python train.py --arch="swin" --model="image classifier" --dataset="microscope photos of single blood and bone marrow cells" --train_examples=194171 --image_size=40 --crop_scale_min=1 --horizontal_flip=true --color_jitter=0.1 --targets=["cell type", "smear"] --num_classes=[17, 2] --norm="layernorm" --norm_position="pre" --hidden_act="gelu" --mlp_ratio=4 --head_dim=16 --fused_qkv=false --bias="none" --qk_norm=true --layer_scale_init=0.01 --parallel_block=false --inner_norm=false --drop_path=0.15 --patch_size=[2, 2] --depths=[2, 4, 4] --widths=[48, 96, 192] --loss="cross_entropy" --init="trunc_normal_002" --residual_init="none" --optimizer="normuon" --muon_scale="original" --learning_rate=0.022 --momentum=0.95 --nesterov=true --orthogonalizer="newton_schulz_5" --adamw_lr_other_params=0.001 --max_grad_norm=1.0 --cautious_weight_decay=true --max_steps=6100 --batch_size=384 --epochs=12.1 --lr_schedule="poly" --final_lr_fraction=0 --warmup_steps=300 --weight_decay=0.06 --adamw_weight_decay_other_params=0
Rows from block 3, named by matrix and row number. Rows with one number belong to one attention dimension. Each number is 128 + 32 x the weight over its row's rms, rounded and kept within 0 to 255. All counts start at 0. After the name is the row's rms in percent of the matrix's.
# q: window attention query (model.blocks.3.attn.q.weight, 96x96), inputs 0-95
# k: window attention key (model.blocks.3.attn.k.weight, 96x96), inputs 0-95
q.2 101 [159 128 145 168  83  90 120 102 205 139 153 156 100 139 121 156 156 169 168 102  97 113 113  99 170 150 126 123  97 106  82 140 172  99  70 129 168 118 162 133  95  93 188 133  88 158 126 144  67 103 171  82 115 162  63 109  89 124 114  83 103 133 165 122 138 147 148 141  77 106 105 130 154  55 136 161 110 143 139  90 125  96 137 159 145 156 114  72 154 165  87 146 177 186 160 117]
k.2 097 [132 121 123 143 136 147 134 159 133 110 132 111 134 100 172  45 191 153 220 118 119 125 111 143 144 129 146 148 102 129  76 127 150  86 130 166 125 147 129  85  84 104  95 143 142 116 136 168 127 141 124  88 115 121 132  87  93 126 153 166  98 155 118 155 138 140 106  80  89 201  93 150 196 167  50  95  84 133 103 129 130 120 202 140 158 147  63 129 133  89 162 120  88 152 114 185]
q.3 100 [174 144 158 154 182 121 114 186 144 143 112 170 182 102  79 149 139 148 100 101 135  94 133 135 104 164  69 165 125 136 145  83 159 140 109 107 140 130 152 111 153 109  84 151 140 119 169  73  51 112 104 122 171  80 167  92 142 101 142 132  97 108  55 100 157  90 159 151 147 108 112 160 146 111 144 160 141 152 118 116 148  54 171 128 128 170 127 134 130  74 134 113 163 103  32 145]
k.3 093 [139  96 141 149 121 125 122 103 101 100 148  76 144 195 152  96 124 191 104  74 169 134  99 188  88  79 122  96 152 139 108  82 157 131 106 149 136 102 136 148  94 113 115 119 131 105 123 158 155 141 110 157 122 171 156 108  96 122 124 207 114  89 124 113 142 175 103 150 145 164 117 162 164 112 106 175 100 100 203 168 198 106 126 128  96  56 149 173  79 129  60 139 111 135 157  99]
q.4 103 [126 149  91  82 158 107 122 113  78 102 166  62 148 117 168 117 122 116  95 162 120 183 162 123 175  98 159 106 198 160 188 108 115  67 143 102 115  88 121 122 117 141  74 106  80 164 135 104 131 115 141 162  51 175 137  68 173 141 126 107 152 112 124 147 141 151 137 111 159  91 139 106 130 146 180  64  85 116 112 105 117 179 153 130 131  70 140 109 159 128 149 153 130 173 171 169]
k.4 094 [134 124 196 104 161 105 120 107 131  71 132 139 140  95  91 132 100 145 122 104 111 130 147 122 162 115 202 109 135 111 157 134 125 164 156  81 146 106 120 104  85  78 166 104  95 100 108 163 147  73 111 169 137 168  73 179 181 219 143  89 149 153 151  90 136 127 169 116  80 147 174  94  80 121 157 151 159 150 148 131 134 119  43 140 134 146  70  91 159 112 151 156 124  98 151 114]
q.5 103 [ 87  74 112 162 122 143 181  83 118 153 125 152 119 130 129 166 129 148 127 217 156 145 148 129 146  65 143 148  85  79 103 113 116 149 115 123  88 141 181 105 127 111 130 138 129  93  89 226 184  97 172 108 186 137 119 130 119 171 129 143 124 102 135 124 133  86 109 148 105 171 110 138 119 182  61 106  66  87 121 121 134 108 137  76 158 118 118 109  84 121 185 144 146 117 117 183]
k.5 099 [161  97 122 122  94 113 126 126 130 167 146 173 165  73 103 149 158 103 118  91 172 146 119 106 137 117 131 116 166 121 102 149 116  53 187  64 135  62 167 184 173 129 174 129 144 145  81  93 158 112 136 157 144 105 133 124 170 108 133  82 166 184 118 111  80 163 164  75 168 164 153  88 140 119 155  62  84  82 107 106 104 160 138 134  55 135 153 147 134 150 121 147 123  91 142 148]
q.6 098 [147 109 106 139 137 128 127  90 102 117  56 126 108 143 104  57 100 111 178 134 140 111  43 105 127 100 128 182  95 187 133 135 121 101 171 142 101 142  99 105 128 129 221  98 135  87 166  97 178 107 118 136 132 117 111 207 140 179 106 129 107 159 136 143 136 123 107 145 192 114  93 148 156 149 164 138 110 165 168 138 104  95 171 140  80  97 132 151 158 170 105  79 128 101 171  95]
k.6 105 [143 226 124 127 115  68 104 122  90  93 142 129 125 167  90 150 105 131  90 155 178 184  89 107 217 133  85 109 162 135 145 127 130 154  96 132  43 119 174 131 172 185 120 101  97  95 136 137 107  99 112 129 116 104  81 147  90 117 137 125 125 128 145 200 119 142 177 134 126 101  78 150 113 151 176 117 164 164 106 156 115 109 133 122 182 136 119 106 124 137  97 123  98 153  64 131]
q.7 090 [102 157 135 220 101 180 199  81 109 103  48 121 164 108 125 119 109 163 120 140 162 169 125  98  76 163 155  82 193 126 106 126 111 117 162 130 163 122 160 131 148 190 130 102 130 166  78  81 108 123 173 114  57 114 147 145 167 107 130 111 122 135 105 112 101 109 141 142 124 118  80 101  60 106 152 146 137 148 114 132 114 179 147  96 102 130 172 133  97 150  95 186 143 111 111 118]
k.7 101 [ 82 176  75 164  94 161 131  80  80 141  87 126 130  97 162 144 151  63 107 146 129 132 128 108 128 118 117 154 127 125 110 143 103 129 112 120 183 144  68 118 159 115 145 160 200 142 125 118 119 112 167 136 172 159 136 159 113 187  64 140 132 103  94 155 196 155 179  99  97 129 150 116 153 114 122 123 179 110  66  89 108  63  89 137 105 149 134 144 132 133 187 191 104 101  76 151]
q.8 092 [192 163 155  92 128  68 122 133 146 155  95 138 160 130  72 143 143 124 126  53 179 105 122 170 134 126 143 165  49 181 155 136 115 175 120 151 178  96 121 111 115 132 133 114 157 157 138 136 127 167 108 128 157 118 152 121 103 169 170 179 130 159 175  83 118 144 116 136 138 128 137  69 122 104 162 103 146  84 145 118 149 131 106  82 146 125 139  99  96 107  39  80 116  45  91 107]
k.8 101 [166  95  39 119 163 152 137 136 113 134 119 184 147 121 109  61 124 125 133 128 149 102 155 116 105 142 123 151  79 187 187 140  63 138  99 116 110 138 157 149 137 164 185 109 135 115 139 131 154 155  97  52 132 142 141  96 209 127  95 143 116 183  88  76 118  88 122 136 150  60 112 143 170 102 139 175 170 154  95 182 131 129 143 121  75  98 103 136 116 144  84 137 168 126 119 124]
q.9 110 [143 128 155 130 151 120 114 109  51 131 124 192 184 155 107 158 119 123 157 135 118 116 105 123  97  38  98  62 139  84 181  94 134 132 155  92 114 138  94 115 172  57 133 182 139 130 166 132 137 121 137 131 133 152 203 128 136 106 131 121 193 147 100 100 124 208 191 150 122 147 113  91  74 130 120 126 164  82 108 149 143 112  70 176 131 139 106 122 136 102 129 144 138 144  80 120]
k.9 099 [175 123 146  78 158 114 144 163 156 142 203 114 122 156 164 152 190 105 156  86  83 143 145 116  41 112 204  84 130 127  90 136 128 153  96 100 183  70 142 107 143  69  82 130 120 119  89 139 102 141  91 146 137 106 153 150 129  80 139  99 117 119 128 105 149 127 156 135 160 146 129 177 130 163 137  90 185 144 153 122 143 121  86  65 195 165  79 112 131 121 144 130  95 111 139  98]
q.10 097 [ 47 119 109  63  95 114 144  76 136 118 143 184  94 130 136 103  95 100 116 153  74 114 135 153 134 142 143 167 206 120 114 125  98 191 100 106 118  99 126 152 149 142  65 135 168  94 120 125 119 142 174 129 104 123 116 138 160 184 132 124 137  97  73 175 118 131 106 135  89 212 151 137 132 197 146 186 125 204 157 111 123  62 144 149 111 102 127 155 115 120 114 120 125  91 121 137]
k.10 105 [112 127 176 126 150 172 148  82 169 130 121  65 126 202 128 122  76  96 132 121  80 198  80 121 141  34 100 137 107 111 133 118 159 155 138 161 132 152 191 166 112 134  92 159 127 124 109 134 168 138 120 133 104 135 158 125  91 162 136  86 140 101 180 122  41 157 148 126 101 107 159 143 104 127  89 183 165 150 137  92 159 143 120 112  90  96 188  83 130 138 142 113 151  86 132 112]
q.11 099 [140 118 147  83 122 127  92 181 136  81 185 122 100 101 132 147 116 146 106  95 115  90 135 135 126 218 135 148 113 110 161 188 148 149 185 170 111 132 106  99 129 141 117 119 124 189 168 118 146 214 105  95 169  68  90 130 124  83 134 171 110 122 185 176 157  91 100 132  88 142 151 144 160 114  66 114 103 119 111  62  93 140 161 146 102 108 138 147 103 114 154 147 115  63 107 114]
k.11 097 [164 118 171 150 125 106  69 111 125 101 104 177 181 123  92 136 143 114 101 171 114  73 180  88  73 127 133 174  89 148 170 171 175 110 144 138 122 165 104 157  91 138 111 118 155 157 158 152 105 143  88  93 129 136 126 111 171 109 167 165 103 101 126 152 119 113  69 161 126 111 124  74  91 116 144  90  80 171 130  89 146 153 150 210 118  74 120  98 161 130 109  94 141 198 166  92]
q.12 108 [113 101 140 108 114 185 135 206 160 175  91 136 184 145 115 143 156 102 136  41 106 149 114 118  72 115 134 109 157  70  92 164 182 120 133 150 120  81 111 148  50 122  90 142 114 137 104 138 100  98  85 138  89 144 149 112 121 156 126 130 122 184 122 111 157 120 141  13 105 146 106 123 164 144 127 114 196 167 121 145 147 126 115 168 102 150 112 146 142 163 166 104 110 128 136 155]
k.12 105 [ 89 112 103  99 110 144 139 156 135 122 183 138  98 115 182 137  66 125 100 123 119 118 150 173  88 171 113 113 142  98 124  99 128 170  86 126 100  91 148 105  76 108 124 189 125 110 136 153 193 156 132 139 136 142 117 104 160  98 182 100 123 120 130 126 166  30 156 112 174 109 195 183 144 135  89 107 128  88 174 124  95 146 120 102 173 130 132 137  52  86 169 120 155 108 186 146]
q.13 100 [ 97 156 141 122 136 138 100 169 132 101 162 138  67 138 131 108 182 154 138 147 119 107 126 158 174 104 199 140 153 126  86 106 103 135 114 180  89 120  96 175 121 153 182  95 119 106 136 103 140 102 125 150 131  85  34 119  79  92 130 105 147 133 140 187 132 116  68 113 181 135 147 136 137  57 129  88 145 162 155 108  60 161 140 120 167 116  55 157 154 123 113 109 131 192 155 137]
k.13 086 [109 162 134 111  76  84 134 149 128 132 156  94  54 151 154  99 107 109 131 109  61  63 134 120 193 204  75 102 153 124 177 136 133  99 178 131 112 165  82 109 164 173 117 117 104 167 157 107 140  70 215 126  98 178 118 107  91 119 133 160 145 103 166 145 112 123  59 145 141  99 139 144 119 174 160 141 113 149 103 120 116 109 114 168 177 142 169 124 126 124 115  92 127 151  99 135]
q.14 105 [116 135  37 106 106 149 132 108 126 126 148  78  83 129 139 146 106 110 136 168 130 109 125 124 134 160  66 114  87 159 120 101 128 158 133 170 138 147 158 136 178 180 129 113 101 106 102 150 135 115 107 149 133 151 145 193 148 185 111  75 105 108 155 134  78 131 146 115  96  99 103 160 143  91  79 168 135  46 155 143 134 151  47 105 136 202 176 131 161 195 134 121 134  79 153 108]
k.14 089 [117 157 157 132 130 108 138 163  89 140   0  96 148 128  67 128 148 130 119 138 146 101 117 162 118 116 142 127 158 103  92 147  71 119 151 108 142 114 118  98 157 120 135  99 152 113 178 121 110 141 151 161 161  92 158 139 156 136  87 119 180 122  78 204  99 132 155 133 120 141 131 181 147  59 152 172 104 135 140 142  84 119 155  98 145 106 178 126 144 132 115 108 181 133  52  73]
q.15 093 [135 139 129 147 168 106  83 170 146 164  91  10  59  93 132 140 136 104 112 164 129 164 149  84 125  93 110 124  85 173 160 148 148 119  64 141 167 177 150 122 119 135 162 103  89  98 144 161 121 149  68 178 129 130 149  60 111  74 131 151 152 147 156  92  82 138 116 147 147 127 179 147  74 170 118 125 121 188 110 120 169 142 137 110 123 132 148 167  99  87 148 139 111 134 123 108]
k.15 095 [131  74  82 104 145 129 133 117 134 139 135 178 139 117 179 158 121 200  83 164 191 117 129 174 141 178 158 165 143 116 110 115 120 147 108 164 101 159  99 185 125 152 138 175 131 111 144  64  70 135 157 128  94  90  84 119  99 133 105  97  86 133 111  91 146 115  44 132 182 108  80 111  93 139 114 134 114 110  97 214  95 144 129 144 148 171  97 174  88 164 100 129 119 132 147 145]
q.16 102 [140 147 131 153  96  93 123 131 140 146 152  93 138 104 123  80 132 117  73  75 180 147 124 110  84 136  93 138 102  97 179  99 126 147 184 148 131 135 148 140  62 107 124 118  75 178  76 189 132 141 129  83 122  94 110  76 165 174 162 183 147 115 103  77 109 148 172  91 129  96 158 117 188 193 125 121 138 139  78 107 158 168 171  93 142  84 125 162 123 194 126  99 159 122 141 149]
k.16 099 [ 94 124 143 120 113 160 172 153  90 123 105 169 110 128 100 129  50 155 142 165 133 130 217 157 122 153 106 135 127 116 132 171 149 148  82 168 144 141 133 137 129 136 110 117 156 115 126 154 125 149  65  95  65 158 137 116 115 149 149 127  75 121  95 129 127  30 109  79 111 163 147 116 127 126 127 129 130 201 146  71 131 140  37 134  93 115 101 172 168 166 148 109 195 138 100 142]
q.17 101 [116 113 102  85 115 142 136 138 116 172 113 156 121 146 104 121 121 154 151 119 143 145  93 151 197 166 159 113 150 162 105 109 137 111  69 129 148 109 124 120 102 157 200 213 162 117  88 106 157 106  89 155 167 146 167  98 149 176 133 147 143 112 107  95 130 104 160 162 130 112 112 124 127  57 125 130 181 135 113 127  82 134 121 126  72 119 172 162  91  52  74 102 206  75 114  78]
k.17 089 [146 125 159 114 124 144 131 148 118 114  62 103 137 127 106 127  83  59 104 138 119  76  96 162 156 122 134  92  92 181 166 115 154 139 112  96 156 133 109 138 154 168 157  89 154 135 101  89 124 156  74 195 134  67 122  77 193 137 112 100 142 163 158 157 159 129 133 131 206  81 101 144 110 171  98 170 165  64 110 159 164 104 155 152  53 161  77 140 120 145 127 131 142 144 104 144]