Weights of a small image classifier: batches of 384.
Rows from block 3 of a small image classifier, named by matrix and row number. Rows with one number belong to one neuron. Each number is 500 + 40 x the weight over its row's rms, rounded and kept within 0 to 999. All counts start at 0. Numbers have three digits each.
After each neuron's rows are labels from the 100 images, of 14848, where the neuron reaches its highest value: "top examples" is what is common among them; "patch colour" is the nearest of a few named colours to the mean colour under the peak. Only what is clearly more common there than usual is listed. The data: microscope photos of single blood and bone marrow cells.
# fc1: MLP up (model.blocks.3.mlp.fc1.weight, 384x96), inputs 0-95
# fc2: MLP down (model.blocks.3.mlp.fc2.weight, 96x384, transposed), outputs 0-95

fc1.51:531425533516486530473487537523489441458463449496485471484519567479527519491542512488446418454532508531501471503443521549520411541529496470526506492568596494446550530483471430502632545575481516449486478498562531439547491475509520510415502513501515459552514495466529491484501459521541444479
fc2.51:523525534475512541398468502540463491455496490528434486578469565468420437550455466522552506508517502486444484470485480484510527484437492548443425551503510552507524507554524472511440474538524484527567473591468489579464543525474557522486493520498530414507490540452457558543511526432479527502
top examples: cell type: segmented neutrophil
patch colour: purple

fc1.338:467489441447503462492574520494475499466493484474519470558481465528520487509459449505539519460506420557462529506560450493479564487555440496497494527526555525528504527468500538569540567432475469476532518494556478514477479528478527398460505450444500524484578467483580585482596507422477508487
fc2.338:445476534471497496503518508527498550471514485527554476425548482480446524519444650518476579495497514551500497466437489555539541497469488525488406441457474476489520529452495517491387509522548525363468494526555472491520463512505503533497496507466499521458522557488486473485473539498471485450
top examples: cell type: erythroblast
patch colour: grey

fc1.290:505435504522439524446552505491538486561476537445491441498482513500498490491424523496441489492514520458477473496433507541501484543565581510537498490489551543500516512473429447508537489528532455538595596502548526490482493563429490577435453537447440496459522490523547531517517541417491548471
fc2.290:532530488438522522481537520484454519522453446506531578578493509428511498455542524475546544502468483476578526542453452547496488501476509501501523444486430461425447445550548503491439491454459555493491519483462517584521563478534483521487549471600536528549559508507496488519396469447507485486
top examples: cell type: erythroblast
patch colour: purple

fc1.255:504524522465467513527550443485483504475528452558548463550432494513482481549448487522566475437524498498517499395478507455463503520518519511477598517508577561517412521508489475473553512503527471450474567472541520572465517517390487460503560509494446449500509463477568539523545511482487443454
fc2.255:500516513459525505487554489488513470526539528508462425574567478527484497512571515453535524535501590460538491506535448642494481499479577486455458466544503515493487508494514459511365522460553486458483509544545436514515510520565446501525518490518467463503520528491490487429508517500429519429
top examples: cell type: plasma cell
patch colour: blue

fc1.31:534539471447464525516514550488575584516528440518432525509558503509512531548530558547556452491549475558509450559466502482519467575485479509515504525467466453589462512454574544477506458520561490452470531416441447500515480515467460422474514465498492482492428558506465481487527493448461452483
fc2.31:557515495508509483478514531529438457507501589508408561478468478541504514511507490477431518518509565576429498471562537494508527501580529478481473482442526438444460423490474467467562464533455439582522444507481480575510443472499547513522449440490471493500442519551576522524470487520507521470
top examples: cell type: promyelocyte; cell type: plasma cell
patch colour: purple

fc1.165:475471422514489526442521504531489457550471441539452445528595547500599453518444546470464490442523481511452463508493482460499449568492524560454542530462479486570499491440501462449527480497518523515462479522509363532472553511503557509479532492526490531513505515544516522469566451539554472527
fc2.165:531469517570508505489494488503522516482508566496470472518473512404499478515512535534498555510539584429532483427512500449455452504497482430545493437417488515519548512466478543495511501508434513527568479551521537475444462608493547513507565523461535474489510522569517482505472520551507440621
top examples: cell type: artefact
patch colour: purple

fc1.97:530454459514487494441561449468499550452496504373486469470490476471600557484453500531528555500492450475524516502515459502557519580496509490478498430511511527509455535524504402519548489493535486464515556527548581523405522493505545445541505509472493464470472504511478554521499546499452461588
fc2.97:476506471572509423528507476564518477555566398500489490461477454532431528559512561467437496431504474491494489550476521512539515406540521514537505546462485493522510539502502577510582524417496527531454524509464483531541509505458427477507481489476463484462604433519553494485517471468460474499
top examples: cell type: promyelocyte
patch colour: purple

fc1.158:530472539495520545486537409507574587529509479529467515543481499532547507482553475485469494508475449458528455449546501464420497378476483478546515541503497525507474517511511463482424479480523478478497498509510496454488449495504557605436497513397508491431523466552534493546576494569479481517
fc2.158:512457476436543444514455560520501495485431491540457536498555453511494549547516581495448476584450485522397447489480516465553442508557494539494533509501515454511543476404525492532538492467503513481502572476394433517477570484521524489510459458531505495501500474495476539488486506429494423535
top examples: smear: peripheral blood
patch colour: pink

fc1.229:487485471500524507535524546506460486482504469522442455443496470530559514489508483482509557494560524535500533564482523494443486512519523471571517507537513450477477450482479508546409466440425594516599492525463519581562543475507575501455413508507468469484482534512496483490438401419517496511
fc2.229:444423564489538494464516511519521533500459497467476469488570474487467472515464458450523497525496434509513464509493410507460530519494549466539484542551546409482503551567438526562419538532537500584500519486482486498485568488505528477458527470516486512451526517386515483501557412463451455477
top examples: cell type: erythroblast
patch colour: purple

fc1.205:482493560513511491457502540498420552532489475583511482510442481570518546522523507494515490458459517467495581458411525476472554451489397500458499567485589474486502478567494442487526502465501502544510507474459427495530529462563433521468521467460560576472484525488437438506534534536521512528
fc2.205:476473541576521523549502507522478500415488518546511390413531487460515503496395479551498511553531510462573503488496466515537505437490510519513482493488478479512486484429519517516489476535478521535431438482522507513453488504405538542572541532487511493515493387487484426517467510557488583514
top examples: cell type: blast
patch colour: blue

fc1.348:439479530538533466504485513440529533541537559552434497434477547521489483476608510512527519474455431493526501592556427535507584473405489472492453496520457491449474540509525459521538526547539496501505441470459485526486477579549521563489505479522527550409529518470502492501475508482450478454
fc2.348:469582495573546555510499472494576493526533503476497459621510440457482452491478520507511448457543519511494467431545514506532415506482434476435509460500521524564555492442545516532491470453481521570448599480531507506559506469489450476491527504508477465491513583568492508447513513512480477453
top examples: cell type: lymphocyte
patch colour: blue; purple

fc1.201:433537466538429493553516552512423536411502446537500431467505603473482463470470446436507520550535488488564509471539575502494504476466484520510454528536497486565498470475495540512521532496533543463599486527527449516476443586553466396525478513496521472473478472508539500526529478530486525482
fc2.201:518466484493485493545527497424491542517480529521452550476529551528467451492470501491499395533501490486525500472492581517478490543431521503484490496524538501436472509453494518542489457496472533508525482547493476428476556506463518463598540462506540505540510566567490546533445449645430517427
top examples: cell type: lymphocyte
patch colour: grey

fc1.149:511486536500497410521457499456603496521391496517484438474483565520486542497478548542511458490490535497473417527439468452475489500544534571528546482530500458530458485521501421567523505531522479476539548509459449503477568500543534519526555538452557512532490463448444521461559454480429532490
fc2.149:528501457487492483506466509480498488494503575501529474569532424516489567483482504463563521478452558579475517444543445496497529519487490486523561438475521506527510525406472535463554493561540488482508513522450541467469460513487486520514515433477618461454443514484515583550437556577475549544
top examples: cell type: artefact
patch colour: purple

fc1.123:478557449518489491551515485473420416570503482485483475495420502449555502546388502475532467485529513469524493510557446462515553531520531536501483477461467599481481513560509502506441559511567526505431518479434470470579584433468555490458531506497528518538505465513483446493515539501524512520
fc2.123:467459460482440513519532526498513491489512504484523452451467530523479490558563506521513453528466506530441539454467462447597522517447529515487497580532499528511497505501474482512470540439465392424494466481488467484366442488515500511547429503452496447539485444506592524551463505520491516438
top examples: cell type: blast
patch colour: blue

fc1.66:536536462482462498421455564513529455527575476505453519464528513451518490439525508483466525420473464459508488534525538486535548516390485485566498560576527524527493521434479514442430429559464504505442491531495554550531499510464481474545444523504507508502508504579462413504505551556522524477
fc2.66:522531475477552492473509509505493549406533477533448437483496499579515554527448464479553527401576525559500482453516511451528490550549567527523549532488500514480527483585426489508480475536533497500502488508460547517512459506481579503510458502485479463520505436505521539353518511471479554479
top examples: cell type: segmented neutrophil
patch colour: purple

fc1.175:501530489438498494490499584491526432493484435498504516504409487474489472481510584471457488505477458510521462469511439533478479505432511483541431509438431495513502558586562574459514483465508482509514522533511452486564475578558493523575464537502469572483598495564496513523462559476458525488
fc2.175:541555468504493460492556463495489450467511541521525512517508506538453463483600449544579482522464481511503461472481492472517516571532520505459488486489589438429504534519485529472461414527520439476500535505574536465471504496465609473483554497594540474489517579474524490552454525452517498429
top examples: smear: peripheral blood
patch colour: purple

fc1.355:560526488431524468544476489588476507496487552428513541552430474445527540451464488456480498524434487477497522483487535464481560428607553527508511508494498505494479493504509465490633500483520477543619454492495454527512488516489464480431558548521476490510532552492474510442474479470460481470
fc2.355:466545512524521491480519513489508516474482473520560459447518495514434405508426487519502458427507495485484502519440566454502435511498397476552548466470529515532495450496465468523510457525468484526493551609538613508556467519516518492510501557433499444511503460479564478466439559499509500570
top examples: cell type: promyelocyte
patch colour: purple

fc1.280:426490505502483495526540553530354534501467445535471431460485556510476475463459486481530512520491530470563505510541521564488605484506526519477434504429473507548533475480458517520563538543504542514565484533582475520501478557468457443538516503479520468533480475487540482521476440498428539441
fc2.280:465465495513478534541517569452465498524501495535459507485492521492492474531421517470511421562539462491504492492502496481460479528401516473484481496530573507477493520449490493473470475463428512554498493563456444453461625456513514440527502439507520482559507537535491528497419526622430532467
top examples: smear: peripheral blood; cell type: segmented neutrophil
patch colour: pink

fc1.193:494491508477444570491551490456464445522468448417517442495522512426591497554519548497452513488478457534507483462532539498452474463465531557475439461505523574514531470587504474475479473495544580469457423548487502499558528493495480528466463456477526497553497572550475491586524520576509467499
fc2.193:440481469511455529529515523551526557504484529500467500506464499493515569528465543465529508423519542487509485455523446456561482457480390539506515528532601521492494450475393487442501527429502412482534540490455524553421407539519514502467517523511533482481475456500491508499460518474452529572
top examples: cell type: blast
patch colour: blue

fc1.216:527558453517493562573506516388477530467496480448536511488480542533514557455426506495469554424512568514479526483529503465471482519504562475513487533506539464499471426469503568474470557507548511536545553503379508560555442536518442449478490460539479541485465521498509508491530526465447469444
fc2.216:478557453524484431440460501508523563507470519559446444477512560473548459572503502547550414493506465492500474524468492571477508510504498432481483518514427478489508511584481553567545511466523470452530452549579458462543564491492492553545438548489474542486505500482542419508557533487522443515
top examples: cell type: erythroblast
patch colour: purple; blue

fc1.322:503501554493415505490473523502537431422516562549527500506552547497504512478590522498512461498470519498500496518558501441563513463405489529506459489508453493447484439446481486506408583518609503529543479473550461520489469474602521459437528526522559481527473503478515487488526505506430481485
fc2.322:473544499516518517468520486486577460527512494452551533534422519519440466486483523422478449556511494558589510560490516469422445517546455499549508438479519551573468532554548487463525435521496531448564502506428465491519483487504453562567445484501553451471554502520527526463454525443516530489
top examples: cell type: lymphocyte
patch colour: purple

fc1.22:436449515416567500435516530487520455477439511425482518476489571584588460457476507452491495520550515474531439498517544490519471477478497477475492529462483518434482460568482543547527552460535530468527525401480519555476508474499546520511578496571512515502572490476526490461496447511580491471
fc2.22:493588438516464497476512470515388553526558495510486498579504508501527517526471512449494528452533576507529495533504486534521581555571517569521450460498493543585575489559489525473488521475502503481552481544460525497501461440508516527534508381506505487468445512533492471563475575543505471494
top examples: cell type: segmented neutrophil
patch colour: purple

fc1.103:520541552550514484467475487551471415523509552477532526514470445481475471453460495500411465501539459508488611471607523518528489562504503481552549557517508490491492377482456482470579510476499498416479444530499555479451436530521485513569505510510507534468464475499546492488541462518490542516
fc2.103:475473508410498493486536408479573458512586482454530471499479502536444528516479483496450509505474558505536543519518498483455540534560482470533387534508509513509533385479538473537532442563571498489533472533551493491572486524446537532519452482484509549485534535516602481540528506494508539509
top examples: smear: peripheral blood; cell type: eosinophil
patch colour: grey

fc1.56:524504502501447485466485492468510484520522399597505457462527476473481612470509562469458503434508434536414463458493494555579491515505523555526472563482516486518497461504517495477497495512554528513431482540548513447453508433411537456475513528474526581430547519555474532543503509488481513512
fc2.56:481510509476452503565458433557522449503567537527497484558473545518509516546452509439529580478509554523487517576482544461474576489470486493497468430519524526460453512534456520507428484501527490461545484487474452443422427530418552519527552481496516516493500505546552572470497575452481537565
top examples: cell type: erythroblast
patch colour: purple; blue

fc1.83:503461533536535575458511486439499477554473534434547505510434482490554490451578494546489515455460458500489470488503485506511492540516538425398540433537445484500555519386509509539489505471484507483518488553489507529505510517562508485492492590420574480545512506539488498562549449502448499430
fc2.83:521468478603568520515535509529528484466527434448520535542458489454468523584519530523517499557473537534481537557479500512483479463501550491511566521500538490466420414492419538513543500513517448599552491523571486482442500498508550545520497454532503533422431552488489536540505469507492436463
top examples: cell type: lymphocyte
patch colour: purple; blue

fc1.321:467421461424515453555544521516487505450519473506462451510571482545515505418490497524481539532564537466518519551589494443528425604548497551459501491490467441549557477540441480497542475531474433512479494436450479533465426492529560506469494490487493510551513474534457497536561504464496524485
fc2.321:528461450547521470445458460498443500520464484492460536458476470444453477493562464484504492509459486442516460410542478510573510413460503497492555513485463569432550523502490454513496496488513451471501540583556511543429483495513525519585495432517518476517452471527534508430465462572565469566
top examples: smear: peripheral blood; cell type: segmented neutrophil
patch colour: purple

fc1.122:518500458475523563528454534547495565543454448501553529514502459443470484527495561468475531471571464435509515475489573466574491514534513523512529509449507540484420498482475512426534458565490486540412526461451459493509508549501422461510550501563522473494457450519528500587478419435495497546
fc2.122:497446486501455511476486363547516486497535553463487467483554483478448491529468456504525573560540517508492528485504420551514465520479500501561436462502545534561572495511488511544511415498486514481523519510471549454553456519605548533577477499476517489487495494567450535417493500509517510436
top examples: cell type: promyelocyte
patch colour: purple

fc1.57:574531557472506501505504550528465543484501484512474409465473449490527475506460504561468502487512560528508551504567481543486518540531524476501540503484411463558498526454492603461548484474514476465551442472458446501459504580479484470505507582488464461427536470435412554517567467517512458517
fc2.57:515486541507506519492485436544554390533495555539492572514426489516473469412546516497520491504473550471505476461418454415504478420478419474445515497494573554547476472489499481468479477486482474489527472530613526522544515539496530545513507520456463541522508510563472506539435512489461556510
top examples: smear: peripheral blood; cell type: artefact
patch colour: purple

fc1.357:476459510549469502519491503510509461457481498542518493506511549505551477416539446479475474524472401546545484528577562539553533455471533510525480556484482498540574452514501502508542481545548560453565412486500446530478500617536461454494420495512466467463523457496523472492468459560487462444
fc2.357:478523523466451549529535499455551513524544483507518435489488571467449463511492483458462501549541514478533496482451545527522579523474548475517450482440524489524491478469521464404481514486448511552472552517501400533427503473495560479623486474439532476514463567493511483534494519579508572446
top examples: smear: peripheral blood; cell type: segmented neutrophil
patch colour: pink

fc1.32:513522484525507455496472576388489567491486512509465471432533566474525515486457432514471473542512506506440483531537511527462440596523542474484528556526466490589432390473478535479515536528544487487460491474526498455510515510556477538502510527474481517548461399551473512449567466485518492501
fc2.32:537461504550522542524503407544470513436447524504422471469460516505512550522593492523551574570480581431569464457496489493513517416526511525507494464550507488456568466494515516382531547451499529462564573552507515522520529499490534475527518535538514521508491490460492467539510476472540521501
top examples: cell type: eosinophil
patch colour: purple

fc1.183:464541519517428560416552560530397505489484485494541605462477459512539469422435475438468508474517488503521560526446508525524596471494508485494481519463487508553578501477482453488512493477530557551521472566518487550485507512584440422487519487493514509469457539483494542545467487513479485466
fc2.183:548491588458458512528504424452514526416425484559460524525539490506507501565497434450439460512492502508582459462538483487534522529543473511460560414502510478531495499416516532491571521539459486504481535507453378497457493525484552448492517431502519534483487515474472505485471494554520518562
top examples: cell type: blast
patch colour: purple

fc1.295:571449492538526517586483563524466520442462555455499503504556397405461486558500534479486599448532519440505547475462509431535463485513498526526469506563460556449532506492508540474525484464502566419446528529532459555490436512477495521458507499478504565490484471521476490516489528534450502472
fc2.295:498546501452473455449510484488499519529453494556432390528548514518484440518464425442454482521543441608485456469523439547499528486441456612507458504494465471480556507514481523470485524475490503498465540523534503467492520441463540499553449494510522415461545510505445522540566517523496552497
top examples: smear: peripheral blood; cell type: segmented neutrophil
patch colour: purple

fc1.282:534493523529462421477476568543496548520574556528487414390396479522467511584534477499485489450456453532522479471447523488455534527512491442476514506470521451536513568501503535515528428551522451508526453519472487497511495532507441512449537481455516491563585502522509494510509415510493541529
fc2.282:529518517470541509440477486489503573536521530465530496547601484545514489450484463488500494507492478534450513498497543506444425423481478525464507508462442530514466511486504502461396540526577557525488481529509449562541471508528495565481579500504615552512489416600485496463484477527512503465
top examples: cell type: plasma cell
patch colour: blue

fc1.226:493502449500516585463535488530560514534446495489499511486469485479515431442557479510482524519554468484528664494537479550452467511448517516504476521593526470495460512520422547464470496467555469512535512549434509511545408487513419540529487487477487475500468582513504430495487499493522471514
fc2.226:494447467474447513534510501458513515513565590477483464449537478489499576437493548477530541559530527521530500531532505532537496539461590404451544489494548479533508463524490477450555483493526484504547484512560505544465543500503477521435513423480457613476448468509481456574564514489484570493
top examples: cell type: eosinophil
patch colour: purple